config.toml
model = "encoder-decoder audio transcriber"
dataset = "short read English sentences (LibriTTS-R)"
train_examples = 26041
time_shift_ms = 50
n_mels = 40
hop_length = 160
input = "log_mel"
spec_augment = false
win_length = 512
tokenizer = "char"
vocab_size = 32
encoder_arch = "jasper"
encoder_norm = "batchnorm"
encoder_activation = "relu"
encoder_depths = [3, 4, 6, 3]
encoder_kernel_size = 9
encoder_stem = "single"
encoder_widths = [96, 112, 144, 176]
fusion = "cross_attention"
decoder_width = 256
decoder_layers = 6
decoder_norm = "layernorm"
decoder_norm_position = "pre"
decoder_activation = "swiglu"
decoder_mlp_ratio = 2
decoder_head_dim = 48
decoder_fused_qkv = false
decoder_bias = "none"
decoder_qk_norm = false
decoder_layer_scale_init = 0.1
decoder_parallel_block = false
decoder_inner_norm = false
decoder_drop_path = 0.05
decoder_positions = "sincos"
decoder_cross_attention_every = 1
decoder_tie_embeddings = false
init = "torch_default"
residual_init = "zero_last"
optimizer = "adamw"
learning_rate = 0.0011
beta1 = 0.85
beta2 = 0.999
eps = 1e-06
max_steps = 12900
batch_size = 64
epochs = 31.7
lr_schedule = "wsd_sqrt"
decay_fraction = 0.3
final_lr_fraction = 0
warmup_steps = 640
weight_decay = 0.3
Rows from block 8 of the audio encoder, named by matrix and row number. Rows with one number belong to one channel. Each number is 500 + 40 x the weight over its row's rms, rounded and kept within 0 to 999. All counts start at 0. Numbers have three digits each. After the name is the row's rms in percent of the matrix's.
# convs0: first width-9 conv (encoder.blocks.8.convs.0.weight, 144x144x9), inputs 33-43, a 9 kernel for each
# convs1: second width-9 conv (encoder.blocks.8.convs.1.weight, 144x144x9, transposed), outputs 33-43, a 9 kernel for each
convs0.0 104:517556529476507518548507505551486472482473492557500445469464477496502517503525527541557541500492520510482395512508523479488527549564568510513534480456507514525454569556493465481536527556532546544525549542519529529528488508538538522528533572556521498490512511530544527522468485504509545516514521515
convs1.0 099:514491503530519506514588582556547503474464480543548514541566495483529539503493518445467454497514479491489481459480504448509552534469444483499506503458461507504489482512489476523560572507466512414481527504501478527491477473457488487409448482491455466415481519517507547481499515525483478475451455455
convs0.1 098:524535550598539455495458393538489499526551505497471495504468461464478475512471424467469489484473486533545534497504535504473492447508566577510500440526545496539467514519537535450413411461466447478580548497505485462536477451449522499523570529460549529455453479471494537494522491502507384420481495535
convs1.1 100:527506491507484487530503471514537586585541448487539487530433477490487476438472451489552515512481497535554575544524544588565527516406459431464477500502542480523430493519535560573567492468464453552534490454440498452475511498471480518482495494531402474496555557491476461521482489485494534529493508457
convs0.2 103:507470498446366420493479491517545492459481556537485479477451479526543562533498478424478492497505533529526542497495482468491515487479494536548560493512544568566521499536488418401370414451470392434490515525505522516497546509485507528535472483509478474529549533546541515481592594539520467488498512499
convs1.2 094:517533501484481478505504456488513499532503497588603555480484493500562569525574575586571578559552492499469451531501514534526520558618590581520460523567484492520505470452467507554557539485500513555578587505447467464475469549581501415423506544451493476509494469435431373360543491511524506528542506456
convs0.3 099:462400403361448502550518471474497517510497477481439490571513491489505496489508515553535543557534506500525525529505507538489415467549580509571553526506458436450482416357378404520540544462369435439484510506505507496475493505496524533488495507448489474485478464493518525511518530458440452455456477547
convs1.3 101:500528528487527460436416428501492475528514500556587585474531496527521533501489466468455466488488441438464467473475481554462447550531575434522588536521495452469433541469471484469462554619671438438467461485523530523471579503505505467520524468471455456510486453478506512524468472499478522543495547586
convs0.4 100:475477494511520511528534471470497388441512524524536515532519480496481464473475501447496473485507465438430426491533516492538513464502533422484512400456534518471452491478511523519454443539535458518527487478538530512523503538484478454481481479492496499506520513509485494520533531481478521552574508496
convs1.4 098:440477558528473368411484521536568503508497502465511509439444476509551523455401435525507530474449438473431446502543519488500445444474487465508493534533509524584528554534553493519524522495487527459411459497412412411494539565540499550493409473558486511561545535474555575551526521522508468485507484492
convs0.5 097:528520511494476494567506483506472476510523511492475483480498497481464460457455480517514514537531478462423468522551511541510436483518489524558545534539513495429427519555571507457492516520435539525466457566626574528555538534466423394463508485474497500502488481508508444446471453486565541479494520462
convs1.5 098:498462486496503496579553529488596556492627556501571529528505456501477550482497525480460481501472494491487508466536532551512482504543503441413496474429442538446446519546503539500445483516480502450454555533543505467475500548492521543527536524532564515527530516500510520555480472502452483477477503574
convs0.6 100:522483451385344430441454477458472481471444474466465452557517517528523510510485447466453472487468489533512468443489456423430448473467440532488515537518475508554518479467451437427400425465422527491502482447529543494528483479461481531526477450464525561512519521517491471456510430446490567524555490475
convs1.6 097:456476537456362464494496521508547538572497472512510477453476468436467521536489446570524503478466442441442446492504502468482543467471498459515507493471445485471444557589537596637577508517515454524601579481477524508552477516486538528472463481534571539544585541529522507508506517526499528516451513560
convs0.7 100:499484448396435529547489437528519471523534529464460535512498499509535540525517499544562553542531503504500491550531528530501461431518429576540593567486478506553597505489390417458489563550412531537516516537543513425477502495536504479459533516463515448474512511524537539524446466435451512535500499533
convs1.7 103:506540532539513473432488544494497518485442520519547483522533503469512531489513554451430461495449439487508552494521511513492497526544528554516533555527465468512471524520446429503552566571487537457426449530589504485549481503534473475551493447440509508514507482489464430414460501541487497502486453463
convs0.8 099:505478484483488463459553510510525557531486507520478486445440477450478503508532534464504513542497475517495446493525548560482424404440482387428481495475479454541566480503570582566487512486413486512525498510484487489452549490469440418487480518454474458486460464478502537526536484445502465468430433458
convs1.8 098:551539542561527450443470486525559485510514498480448508489505521502454491483461452487499551550538499485504483473507564514465475420399471474468485464491592614511490524483461484544501507498485498500495538500505431440432482485462474462532554497493522509515496484420433480493498450421434478539504458476
convs0.9 098:528537385429596534507560535542480492465423476493449439488460448465471424421447473531484474486492486468481478541537499532526477448470445523449477522505489531529512488453398481547454433543465500534488527577489506514539513522533435531547514487502510510496461505517479450457487447455467495491469484473
convs1.9 099:505513488485508454435442461501533541625521538497475566456496539526516525545478455525473432449522499470475472531521468507596448525513540506502483464445404541543459483481543597449528656655558494562520447497520497565521506493509549521552478421515529501499520544518503510535507478475410401420541471484
convs0.10 101:453498558541533550538500504498478518494508469475515525483462454470496524552548529513492478477489490493470471544576590525529523496498501525534533553558532495503503546515499494523525521505518463507542520495518533506468505495503497516539544518512468468469464501510515511535516539495490466475504489475
convs1.10 098:487472479510482457475559567499510586586511510504485547474554576515501497499518559475455433495468502526543560487465502505464494508517552434523526510493537457443507525548534495453539525490500523528483508520515490482447452473508501515473461532517494495481512509488472462454524544569555531460446474499
convs0.11 106:450489552513487458415427485516473483463480490506503505512521508507534546527521532509535541531528517493441442475468429397440467522537494466459462487464463426442471343406475425454401423446486475544596531502520521528524486534573546523496439432437564570567532521530527514495461454509508505469469503507
convs1.11 109:424462422374363422464471463538579565512504500498493539498494505493492481459463448462495491495523511522528531488472501499506488520566564505478509518488496509564529501514484502549573575564563488502510531492528598620520465454493516520496464482502480475479495491496491491505508495455427464463500460432
convs0.12 102:530521493448485477478447502546500473530464512476444392486473501528552545544558572468492525552557497489496508548505505538535510526539511524558545494557514491476527537517521542492431423404452449463477448470465480483482479436504472471545531525515492507521526538549548551547522488528485489480485479425
convs1.12 101:504462507531507472501528519541552556511491473510545567463505477488486536564576576553489480456490485508515439484539473470509580587544529515555525445490479546584585496604581522548561540509440520502451490503510516453515500506478528469436453506492520498508527515440406434391522534549543553499480462529
convs0.13 108:532528500520486475492490502511514510509495509499480454481486498499519536532536532388432434428490527536564585517513501483488495492516514483537562572537552546524494539526512543494491491464472486514500516535522492504529544505501500507536551532518335342348404433476513528545563583581582552505460455483
convs1.13 087:524505518517535521509516499512505499504507502498484483565565568557545547519479502629635630605577548517466440503498477512525467495495517525497510518509512525495476487483475498527537518525538517517526528507486485465484504457463503501502494497515473472486515490487491501504437431449452444449422406428
convs0.14 092:533520486409480561382468533557484486550489386492508441503493473512508501495495496463436509537517484503519518471410492531559467471442508436413402447530528479441461536442512519505542455443437508541513519521452391485504473494464450485563484464510544519499519483484483496490476448460521519479439412470
convs1.14 096:516510574485474503501532509532504569504488516488517514493568500403524528505510495568544592598528475565515551541553544498445445405475480524513490536507560495475486527531460447463575599500550539522493406483514494561597503556483516570399469497514499486482564516492489542449520537548528593544489544476
convs0.15 092:476453404453444427543493479531467422403589463421500563474483474447548566537534531469465508501495530513476505490450467449475457510495528458478498484510495478429435537502461470449444535536495470501497556473510485493486482469500516510505459433458510554549502461460508508562486451414450526521521492533
convs1.15 095:564466452498527505464487518429504538497494454497499497526514481545529467451504451425450503457466474433417453483440450535547513480485468455507493489575547486572591518511506479483464515428474510514503445418500535493507516521489521430478490514507503425479470472487471499557462431476427499504523537516
convs0.16 097:490529472392356339344407438541544531511505510493451449479459456461480520530543556514523515493507482451445466488490496502507515477467504519567530506480433462477481511552487412432424428467485473510426368385333403460439530482482503490500485552555486449474458478500503500517422462493511486491502501476
convs1.16 098:439403426436375407501515507514489526572522510530520521549563510480480494519526533455468469496500498523540515520571551469467451459480464490474483531525497503481483525574589601599557467442445507453448386342389448501542494493510514534548563564565477471460477470472474499521541536512472478473465441471
convs0.17 101:524545508481479437441446462430358325306420479493528547514494489494496511507515539521515573558519510536532553522537534384394452494507493562488439434493547583548469498529492471511528513513452503515524486483510495441495486502527490490454467527516491486548518501477467498495459482488493542524471451484
convs1.17 099:483458507565525482513551494422434453461514608629542472584558523460460495498481514549563527508575497466485506502457408481526528511553558506491516508534561502501478526507482505528536540564580512468512519556545541546551560504480460466466490489535498463478488495529524553579437451505512488440484484444
convs0.18 098:503553490451452508473470497520519431431366465518482497478454459507543506486456399481469544593547531516480471522564504484501556537543489430506565490463491503417399456520516513412465478489513490476451494587497432446468512500443393468521494560525492506511543516503516507492471445460476546530433452486
convs1.18 101:488493536481542483463529522515445448492470499534530466553565509486517539502478573516504556552501480490519521451504487529487534575539512483533524581477491470500493478492539525503495502490500487485522448466467399505518505474524526481528482495468478477516500453465458412394529526529547514460446497530
convs0.19 100:530530497507521526489503517512517538497536518521542515520493461472507533550574564516468517470469479505528496473438436479501504537504452587552411379474548494528525503580561542541517442453497479442384418464496494490495528562549503536547490462478443455485512532531514531558460504527575520478488467477
convs1.19 100:522500461462520551525474517499546563497556596542482474479497538524546563539517571485526561492477475467447450541522466497558606591544519542516532536557586588575566488469551517494498485481439516494484461438442462482553530584536487508533515450473532530489477477431427435411476464457495488474456446442
convs0.20 098:452469446470481571554566542527482463537531423469436432463482482508477458489500500567548496468471413474491461520571539561539468456481552507539478465485537451582533494486478502508500482544583474527548492494583531444428508485502496474536527496448523476532468462476478463490428500472480444438482496508
convs1.20 103:527484524509558536521473530514507498528518543454484517506436413459536545483541534492470422454521471505489485498516629627510500453454498403474481446458501432408459466575602538537521470501500521427454534556465531529488514521487531562499487487578472490491460504499515555557450444492471470496459509489
convs0.21 098:486480516528478483557524428529514421439498514485482454549522519514512468456456482573529487458481495534537525509510490483556582545443454507528483458508535586558403539533553554515556565481452526545568505455508588543474447383445521540481480546550542519557516534506480447451459498517498490542546532496
convs1.21 096:468504537504513512526513556471507482446443477512517546492538555555517524497478487489475434450471490510484458515538565530477424488533475498525531449438412464489478462490527501517486459466527528512498477526509511510529516541494451475487508460461544471451466474488471487495479541574482444506550468413
convs0.22 102:537518496479597545524574547532538410399499500514496543473528523497474435468462403430503531516460469510504486578493452501508511545531494470486478435416469542451410490472480551552428508621608466477550590545526543539493507543456479569459478549548429505527506514533526527480466451461479523522480502539
convs1.22 106:479444432439501480360384506464502551530468442517501467493511500438464493514534460508545544516482514469459491475521581523496488514492477525503485496565579446426509500555558620574454481489504501524524512522514523460465505452512484498464517499405517514548539503489526580578516442490465494550519464417
convs0.23 095:515536508415402549488467483544572493322538549461521444458469490510519543520508474495453488552518544516511542465478536493507522501476449526487391497502526491433466481516558518425493491506511539508531582471489473546538441505491464507497420493511475476431493488486502523498454468464493473494527533504
convs1.23 102:497441481475500513486530547495554577479497455448472574556578491532492558470463587513526548564555496477525547486509495502447483568502498495500490474548534560546537458512577500488513434471487532482443506547495476533439509518472493449450527543559487502527474447474484516449479499481473429576531453470
convs0.24 102:476546503501489477482445476466549494475521475494477494483480468476503529535524501432436472523523510509508517533544430506523526467440458395536532436508506491490545508497488498490457448454486478530487478543524492477485482454523514485513517518556480472476485506540547560548479440413425492536472423426
convs1.24 102:471504530571536513477439449515544529536542536500505545486468457433499518539548536568533502517519526515532435496444449471503497475428476557518493447499510531433488418475474516520566524493502526527535526504447432429376571529501503526539510465454446440477489497458460433450522494491484528489495523497
convs0.25 098:476417489559585567505493460506506516522476475434444402470488539534533494459482525506516534512479482497485493446474446424429450472417411495489469504551517520497450467421520569569528514517532481494482517549561561512478453483539559553521487534555426516532473517494469472499441474422452502494510472521
convs1.25 103:458446455517556527444435462517479528526445455521562575449413421480526562567499506492472477462463480450434462568542529544532499482570560499458466489512512482452446469480511536563537501533581544478458472452375312423381508435476526510462471449425454485481480462504501498503460452467513483483520528482
convs0.26 106:526488468451520552563546503479513551461454487468489512492486509522526519556571504448489551530507515527476414437447519527554553521529510499504519473414455474455405539474448456544609583574632499493445454536527512551526452537499473479490501558487493524567477479504538557555498522537528499531510509514
convs1.26 104:511488434467490524514519548527531507495484537518505476450474557562503513496490472515488489451454425351398460477443514553506524570505525486473522500475447403465476522517571576577565520468499525501405411470496522521483461465536488462487410469555488499495490503519539545536459476524486494490492472429
convs0.27 097:405365357423489553595508462472459517555522489473442428516483504487487523545545542539532510471467458464485480504526507448490504530506530536523544533563610565485497404428426452509541554525524477460444495492484457440397493503530513500517540519483476490500482456491498500485513501481454492465474522541
convs1.27 096:443512453444455510482416415463480522515501541554452518489518522547514448496523461488484457496514515528519567583544514476481487486509459530502478502533479492489512522437476485508493516545527520473472398440477479482471479450469542480453559508517485506520460441485507472494467481438467450462529459399
convs0.28 096:532530463467532518440458497452445478520559546506456439525521514536534528500518524451446425475535540506459462459428391446458533542554497506528416519520568589512491444436474490475456486467458549556502441438459507519473457521559584521441415422455472505501522514533525513503529568538491493484539501480
convs1.28 098:504523500464481454434521513538533529503502499480457523462481469465461471501482475485495493441475504458434450425468498467497485517490399502533475458493520500474444467504502536560552578534456509500493436417501431397499551527583442415497476426478463477483459487475482464446472521572552461461534541472
convs0.29 098:508508494463457490519480543398385311338363434528486478488511511484447451472481483472475502514500454508531530528558510495489523517502517475456441452527585589545472504534546491408410424472577498486510519507489485467466448509511490493453468490491436518503501478507506508514532531524523534486512492506
convs1.29 090:497558536509487465477518519522500476534528525555521516463503561566495470454466455517496480481489460455480456533509498514542524458455453522504492510564584527502489444429515597572481462478522544512421423475451454500506538545509490492544566554496503500486496520555549522534495500496503446437451441458
convs0.30 104:479476547555523506458472494550527542482463478517520455523538550537482413434476502516505487493530510527514532475476490569542453508440441463491464441560571487481545482457498522565500436479543572595604472424437513562548471488514551561495483542540470501514533497483462438457459453462447520470500460501
convs1.30 107:504482540528518505497463461522501529532548531528500521502517517551515488425481522542554534566528472486500488478500503549518536501483545525577484521600546550513487505463560474462476565543506594524510525497504556492517495501533577536488402425434474451484490491458552614585477509525478530498474455509
convs0.31 097:375367365310358402393468522477479429513561514475474472526523494497498494482452452498486490489492490526507479471484477473473533550505489517489446420422537531489481438518570434395404496509548387483538533497487462479486431482434453449435456469439536545573543532489470478507488496526480455436450487518
convs1.31 095:494485472433438467453421452523515516523478493549516527518526509451468448471497471399421446464454470485532568495438481490551538524495494574512535567580540495453508471457485532538510503461526458484457438464490515518516488506541537517492476474458471460458475489482518568586435507529512492462481482468
convs0.32 100:540508438507573491516586530499486508515518481477465501571551498487490485472507498512486459450477479535533494477499540507496542556528506515501483481495510464475469488577528490557532472511533503498459488467428502522475477492425442536551519531495548535567528510476462477496501537509466455483436477537
convs1.32 103:467493456463507506506521553507497529549452484570526493555550475527492450403385402483482451487481478497510532548527489470508468458457487491458481495437480512416412487504536531501519520472452489494515507567531547493464503418501532507562574548515475532531467460474505544593489489461537500455462528546
convs0.33 102:525556489449465496527500492491522545510446435398430480518552539526520501501518510469459451521483421485528478500476444508474510534512500436471504467481490538575483532533487473469511548429470468467486524509451487565551434518484362417497519548549483481529512499501496512540440500521476439485472454506
convs1.33 103:561544560565467450449514552436448412360471548553510493502530638612491466483427447489471445509539551508574545514526532539538478470542509503418512501494487463480531470476424393465524548462447513491487469485497474443500524530518495459456503533561484479416459448454461507527465501591520443486479506460
convs0.34 099:573542526532476429470498482545504522541581546498481491505481466493524542534540550401443449477493541539494484536521474492511497457447510472479492486410377481509437520447482545528531518510467488493525519516484492491514502538516480507506507509390478481501540519550560560574571597502470540554442387446
convs1.34 087:489452498542525494534545450497497482519529534523488475479492496506503520518506507584532514521492535522493504545532465462496516504503506492445472549521497440520508494533494475505442432483519512528557556473483497473413445511524531491450456478484530511480477446441442447432521505513533531515475512488
convs0.35 100:543498447459496526507522486532547397391533528500465441445512503475517553525481457425416450512504498496524517548539489526475476502498477474423413505529499476470493529498392405486494498503461504533545505476446487539501470422479532526523511494448483484472528473481480453402436459513522523511495489484
convs1.35 098:474513540507437424505557515541525502478430438540486474553512476518560542500449447506520508495507479463470477490542487472484542538534545467504496494503465519583537516491480533525541606544475496517502533468477512476492579538463491523502449476522419479523510482487496531605421456496505446544577519494
convs0.36 101:502519520444457462520517507545495451475477515508503511515491497469474448468482479555551536496499521523531503461452426399410461444466412504436360367449500502456425499477435369451482518497468467453509515520574578505535464514553554475489493553512549523503486489467460464484517488420454501543492546569
convs1.36 103:479485483472462483519533559545484513522505502576552541498493451466474452410456495462465504499514556503488493539600592550481520474456454484508530463462551501511508470473475517508519498472465450491507506484508515512519496517449470506517515575586561517523491479525575599585537515487481503576620557530
convs0.37 096:493455415437414410508504482490465480503489539497470456490473485483496486468458493462498507508494470490491488550534526493477503493451414535534534499497457419467404486540494484482532497429470461464481526478512555536456479404388419430458443460496488553544517495525500489494445500507522474465458467458
convs1.37 100:580537542491487522543484455527553539523494490515486526475422471532565537522511561441450454487532543490487473500543526430439441480491494460519490482570512461445405462501543540485468523557495468455503518468450537563537573508468492488566587507538527485491517509506487508455458490487475490535532490496
convs0.38 106:399393420477524534522464498513481500487468464478463477541529526539539526521499482555558526473482490476487450497488425435455461499534554462493487484448482496510462395397404458499486465436494500527540547512529548527508425463456444462496472490498588551529508505494502501502398432431456487468438440473
convs1.38 098:511496465510500461460492520491470525520484466455483495531492461481467472535566564397409446444497505460483516459529585520475471480470463503492481449511533518505480511484548496480537529539546473475464468507528538542516521480491513506482536569566525511519517514536491475477503513545541504502542537517
convs0.39 101:487498507509518515512504508523499503464454473434404515533540534535523499504521505504500475476475480505507485529548553532552537558534511535544509487473465539580571528511484473519582557552530510478477481561574526479513480501501475479448496442433507524474490515530519496513455492507477465509485404398
convs1.39 106:484462421430522625559525511482543592535462451430507530415426469508519453465489515513474459505520487475495503475443492572498486488557542457485520476457478507574596450456520551516458507531514547550476492501466461521547460467510545512493459399470525526523497489471473465474517490471495479461445496481
convs0.40 097:516540481442519504496538501487571620585542518464504539533528519506504508481484522562528459459447444471437430451483496502521502481528546514457440478451487453482528549540498432474517503498485512510500553570498515556515450462511479490512508530500543492513484495476461463476398471577497444447464446493
convs1.40 100:518571544475497499527541572538526481487580593562499500513484483486413390481503478556536496510548518506489483454466497512472389419501502464441448496560572529473538482477476494508519462461478448492500471543544435435497463451484485494536560507468472476505490483517537521528541534533504480470478466465
convs0.41 097:471493493488442396417455513523486446473516503452459490577568534491509528525503409561538585567554510510521535453475476467547491448530537479425474530530511479480493483538570529440430450442537470498483457480474464504521473460490520537527494478454467481506493508506497510499475490477528509498519537581
convs1.41 099:490433415460451452461485482484505556531475510511519562540589520448498507500453423418482538523474453461430448468533517436443517499526483497480508529508562553535554456450535551497459468511549510546477425443443407496446511519530555504493498451387508491504497480509552603597564564509472473527461464481
convs0.42 110:521489523534505496549477477486458488506442447410379430499522476468476484512536561465461528519525552560579555489503551533497525532523460466479486452490528525504500506470489541541516554506523462480462495493484511501467521510489487492474500489461538554527462440455479479487482433465488484411494464499
convs1.42 120:470489537465462480489490499479523554568495451462482452480489414501538502508511502553479517499494477457473453499496479459586466410538562526492473535509483513519437566530506522561462491534538499430543534520504498502521531473477521439430456534535536548540546535511486455462506513495533545527489461473
convs0.43 096:410422491572579570543518484479463441488481510507478502521505522539500422425472479461455475490531518537539551532459417473460427434464506497535505416443459451485514456440475499532542540446472487444430516512489486449458483528493493540505455477419441475461514513479457486475477490451471494465462453408
convs1.43 092:494529529522505477382473507498468456507513549480418519472476474505475427427456454545542526495527575522469466454470515474461449473506478524561549537534492523496495524549565500553546564463420522522463481495474437463508420454487498456435458505512417424465437441493537519580470493507572573557509513451
convs0.44 105:483509543539492416428433473472494528478528495480478500464467488493514521538535531432435457457478472459488497515480505458446481493483517572576522474508502489499494472477487487428421408412447472498512515511511536524575508541497453471524516551552515484497490482489502516507495562504494453487505474425
convs1.44 108:485502500502529504489467500556539500522587606546492481487498497478516539542575615570554554584586538507459518511525526519521550502498511436503530548526466486510527537536574541461544538541558542503451452462471512508530447458499543506490521465450526491496493509470422412424612586579564530525487500495
convs0.45 103:526530520490459470497508505472439482463426456460509501494476456435426444489505511518535508488493484462462473508415421534587598471471443514473405417534583509459498540533515537506493439475514522530482490509491517530525457525560469421457511579511515489488497500484500515508553513496504506480479488529
convs1.45 098:554525541523532502538538515460488460433464494505515515508485419433492518495539570517508521512526512495489480535570496496480510497508529486487464478502518505486456489488543525484475458482503513492477517578574518490525484528508557559520487533502503503539509506511522510491536497515495465478473503476
convs0.46 099:488500466386433430500501467490548563534539493505461498545488475489488496478440445550518492484477465476501502485490518524553512512485514461482489480456529520505457509515529489505509524485508453455470516550520559594581451422412483538522469487452477494504497505493499488457452487515454474509519521516
convs1.46 100:448480503536461448517482467505509531501513526532528528550520552546502535522522482422427473504505514541494461470533580534477435430489465543506473520536532537532591480466472467510431430480535511542537535517479532505444494509542466466481488441481450465511466445483519502520476522508535503480429498434
convs0.47 097:505473508498434468595484477497495480522511498387487590534486479468497491463393456524484476501524499476496432500525505525490427474479515463463418508455503448518502475482558488458471572530515459490477472391490590447402518485515506426476474428485464534489529529526518502468489503478433456479521478439
convs1.47 096:441511528517463529537559543452526423472508512486470505590530484534578409439476508530503522506556486518539534467489439511568474477545538486513505523535490463526494511467492548653493435473550462465528447380522438490483482480494609522521502496456586504462511536515471504517529514479461478428491504510
convs0.48 107:446455475579538598564517546480479473426409479483557527529531470458476484451451458510488489497490433481517498526574506456525501492554546553537520521575530545537480468481436497531564566529518421472517571532492469492545587516482478526487448469487442441440473510479471455478523536521476476501442486421
convs1.48 108:514474423475568554501489518566515490513488556607513511499526564530479491527515556558535514483482467442430471469507484472503575452438508495527549558484516518402410525551536473449617603601442582569502422521542502463473442487477473495491532492465539529535482455512528510473504515491567520485487492509
convs0.49 093:509534560429439490554497504490470531531484500538489477544579561473436417431434432457455482505493525527520494503504504531423481466457493497514455396439509492490455537512492503540529523497494447448545499496523512479490541531517391367353444494526519486552531509491476461448538455422524543500428445461
convs1.49 097:521474525516483458516534485524493515543462435451500487478468487479427475524529495462484525536537521536556494538494474386389615576492505490465512512466447484499521455491497527560537488476466493484488506511543548541470472469471532624679523448480521511505495527502543553535493479495497505505417464496
convs0.50 103:502537521506426409561445453524401414429427428458528570496513462490511471480448433559479435498489560560491441514496496548493504514551558416429446463449522515545464447469454471420427524484562530501494508437464504492489516528469550513464472494522498492416466472461464449502491475488488555514561449392
convs1.50 098:466561498415401452539533496485470461487518520495447499518533468451521465466472487479480522497427485534499515504557561474510523539569514456463484538499461513504533464473512586627595525467496570520540549473468497504479495513446448476495485469467532576563538534556544513522494441470422424503523505484
convs0.51 097:467467451439490496489458527473426417414454504485451492498521528526520508492493517495504557569538530540568565534532495515526479495563521456425433489520529554536473425466472475473475489523510504492498562582593521466528512457501506483400419426474506518521488504512469474503487469455484478491486436472
convs1.51 100:519530502518527472482517514503491522530531557582595462528503434461512484460415428502495483474539535553582542510512452502509451447481454524515499503568488534599582479476450492550561506513487476488499478529527489534531600598515489519552595577547478507529520455523553542541446466469475509434446490496
convs0.52 102:443491497481493503537544505432492539463395556529487417512529513520525540527530519456523480449439472484446459504512542504454492506415442539538530557508452537535424499453549554474509555498444482524469510591496376517569507528488433490491371460506546553519518524549518517505527512492504502508539502496
convs1.52 107:455508504511503558577532503488509470532490477491532530474490477476498477546613565523530513468498501529474472582501475452447460502541547467423440467520548528487520558486452510529526456523567484476476495479524546494484454494581499524517513453516454485501455468455448450467503567504490500530484486460
convs0.53 101:417387362544534465480506469467455510517429436490528521551544544530513483493475468543546520488421448511470429544538499456497478489539504428516503482477498523513488512471457456504462440443469494465498498471437470479524396376432475562510512491494493541515465452467457462479473430481455535537570588576
convs1.53 098:514519504558537456481437478515463500544501488528553598502555545532446451487457475490459453466513506518547506508508476503548526521464441502574535543546520528561523535462512514478470483498551493532517478436458529506482501490552563520525536501505526479522483521515534581543487501488521508478464481507
convs0.54 098:501483446514521410392456521458472499450476513526515560519504507502505501495439418526513481458477499482472444516480500476474543513520528493473460521510527517481481527487453471490443476504532552522510531532479485505506462442465524594550483490470488505534525513541522507487466474503446496564565512565
convs1.54 092:508467459518541589568511534524509535512494426409477503521532533511480486532532472449461448446476494473490526494483472423499603608508479510531518519505539535540511536544534521539477499518414490471487464470459464515500497526493525486535481440432465453468442426462512529603440489446478544555454437441
convs0.55 097:521465429562553544495457465513376478574505511490509490514464467498496498488515517465508500495475469492501505526507507487522531523468446485405434497474485485505466514538541589516473524467437583552539530449473479508533479514515528492493483525525476486486508503518546519490461516517517496448411438447
convs1.55 100:463416486542514484521490521496511559548473495498457451534516506423503522509484467539508549566532465474478473523528522500489511497538493507453423489464495597560451480535565501474467409537487545536486486479483527487533520502478497486433486495494475460435521507504508476494535559556550522503525557531
convs0.56 100:482493509568538479435316374486483510528534446501523443552534490464476503512518543424439434478474471485508517502530505464408463485524514546516486474498521558501536539558555538497462418417481519518481462543559501437441445487456476469484491468540493494496491489513500500498510446458456468438452414461
convs1.56 096:492457430501552523420450497502557598567554509500513489444452459451469516538510467489534533518475464488496467509486468434470533449444512543462484533530498526486541477513576612529470537536497499539506475486518470506505435436450471457538539516511517539501508476451485479488525513539562520517496526554
convs0.57 102:518512452417395466528537500491485500530551549456460529534493507490536543519517504511461452538496464453432428450509506517556539563519500483588550524485495538512448438472422399384444481511512506461506564516532546509488487547535586536466501518518508490515477510509502482499482448480458536486487493496
convs1.57 104:492529520519484461507559574541524518502520503493514488535503445460516479507498517516522511486477497508482464434451453440436427405507530434508472491511445388402492516479412488602639583485473505513516525527532485486482461497523537491459459452447471466500539509504523517512507528491503551502511481487
convs0.58 102:480475492475426422468497506455475485512473458456432506463484504520523541555558560522518470455466471465462505543563552537550539494449492507514490484489489491553544505520538494489511507516531492501534503495521531534539494485504534511516506509547470465476480501501500499525561528524500485466412424457
convs1.58 099:518535547514432432483496486524527531527475448417446486458468496497489484465525593464514522495461470458438434571501450499499490477452508414438520535521484542546536498472498515513512486532533532531491509548504489510472502468461431442451450520513498498478499519472408331322520511549585545518525519464
convs0.59 099:483472431427451480530493431493552564505508547543540429466466505495485480520503486488481467496499466486529476552490513529514492456480501492513581551482424509556552461455424487505540550481427493425465580569495499533476527476476443449441418423449524483512527508531538529501507468466462483475491497511
convs1.59 102:521459444455436403427508545499534497442474548522439441533537587532509467452442435474442407473488536504535498550536509467500454472477488481463412421500446491451442520489518522520540572492421514490479452418538520503518461449480493554513451442458479505474535512563563557567444433470447489487478518452
convs0.60 102:494491518498499459456508511524481501457503543564495446495518518506499477482482454533489453476491453524476486507485442473532536576495395453475434438406447535483450510516480495589598517456423520479490525447394409532499411499513474474529486517471502491496526526484515476461488487421417488590504453473
convs1.60 109:507493486487536575547547574457482484484461496566551501526475450477473431513465464459488503502441502521512522548485438460528520511488515432517503491530597534507496483558542517519571578505541496566526447539555477477510480466461497471497462432511488539523585549479505525551500484499527496493534553568
convs0.61 099:503511521525454487524464495480513469462473460515517449493499499510517503504495500488540523538537558537492530464511460423443432505488455461458459483532526497479493471498587606504428501524522526522518487520559530488487462430469494530556569499480516563559533506493458427450473446494540550525493516495
convs1.61 102:541467468480473500569549492459496486462525481461537572520519495501485518515460416460474495462423434454479471534521535532515563519493465496513546474478543596565527485491485547515456510567574553521530552494451486464477468492487489535540494502492501483465521522495491497527514507477466487527505500512
convs0.62 106:544504452442475487459459478469407370381430521516532539497492494449458490489457481514490526522517518574545563496531527397364438445467491473500522476458475498524517584546540500494512472465475473409492526531529500484509436485485443490471454489518501511529525518510476467480510444497520534515510542474
convs1.62 112:513529516531562456397528538436487485437429514631549520577540528516511533502468420502524500521553520523491491502476499518594525486515494542550595590542465444505489543498464561523521524573567531527535495500527477483504468482483498465468559463458483491482491521537538560610490521501542481445519493499
convs0.63 100:468428508583539489497526530532544555534532519507512533512495525508482465469489521518500479494473480449429430512488496511517534546519518484440400398476465499568567444411484575560505523555491470453479474489539562545544460455502484494480448440431462451529507511517482475466458421454516479400467484509
convs1.63 101:418460468475522427398438505542527522497517507493508492509543495487522492442409436473495510499511556486464500460471482468417519533505499529486511494546540480525545497494492500527554531594536490528543549486469493492521500465455491521517530499465455469483522535518521541571495487540541506422407433461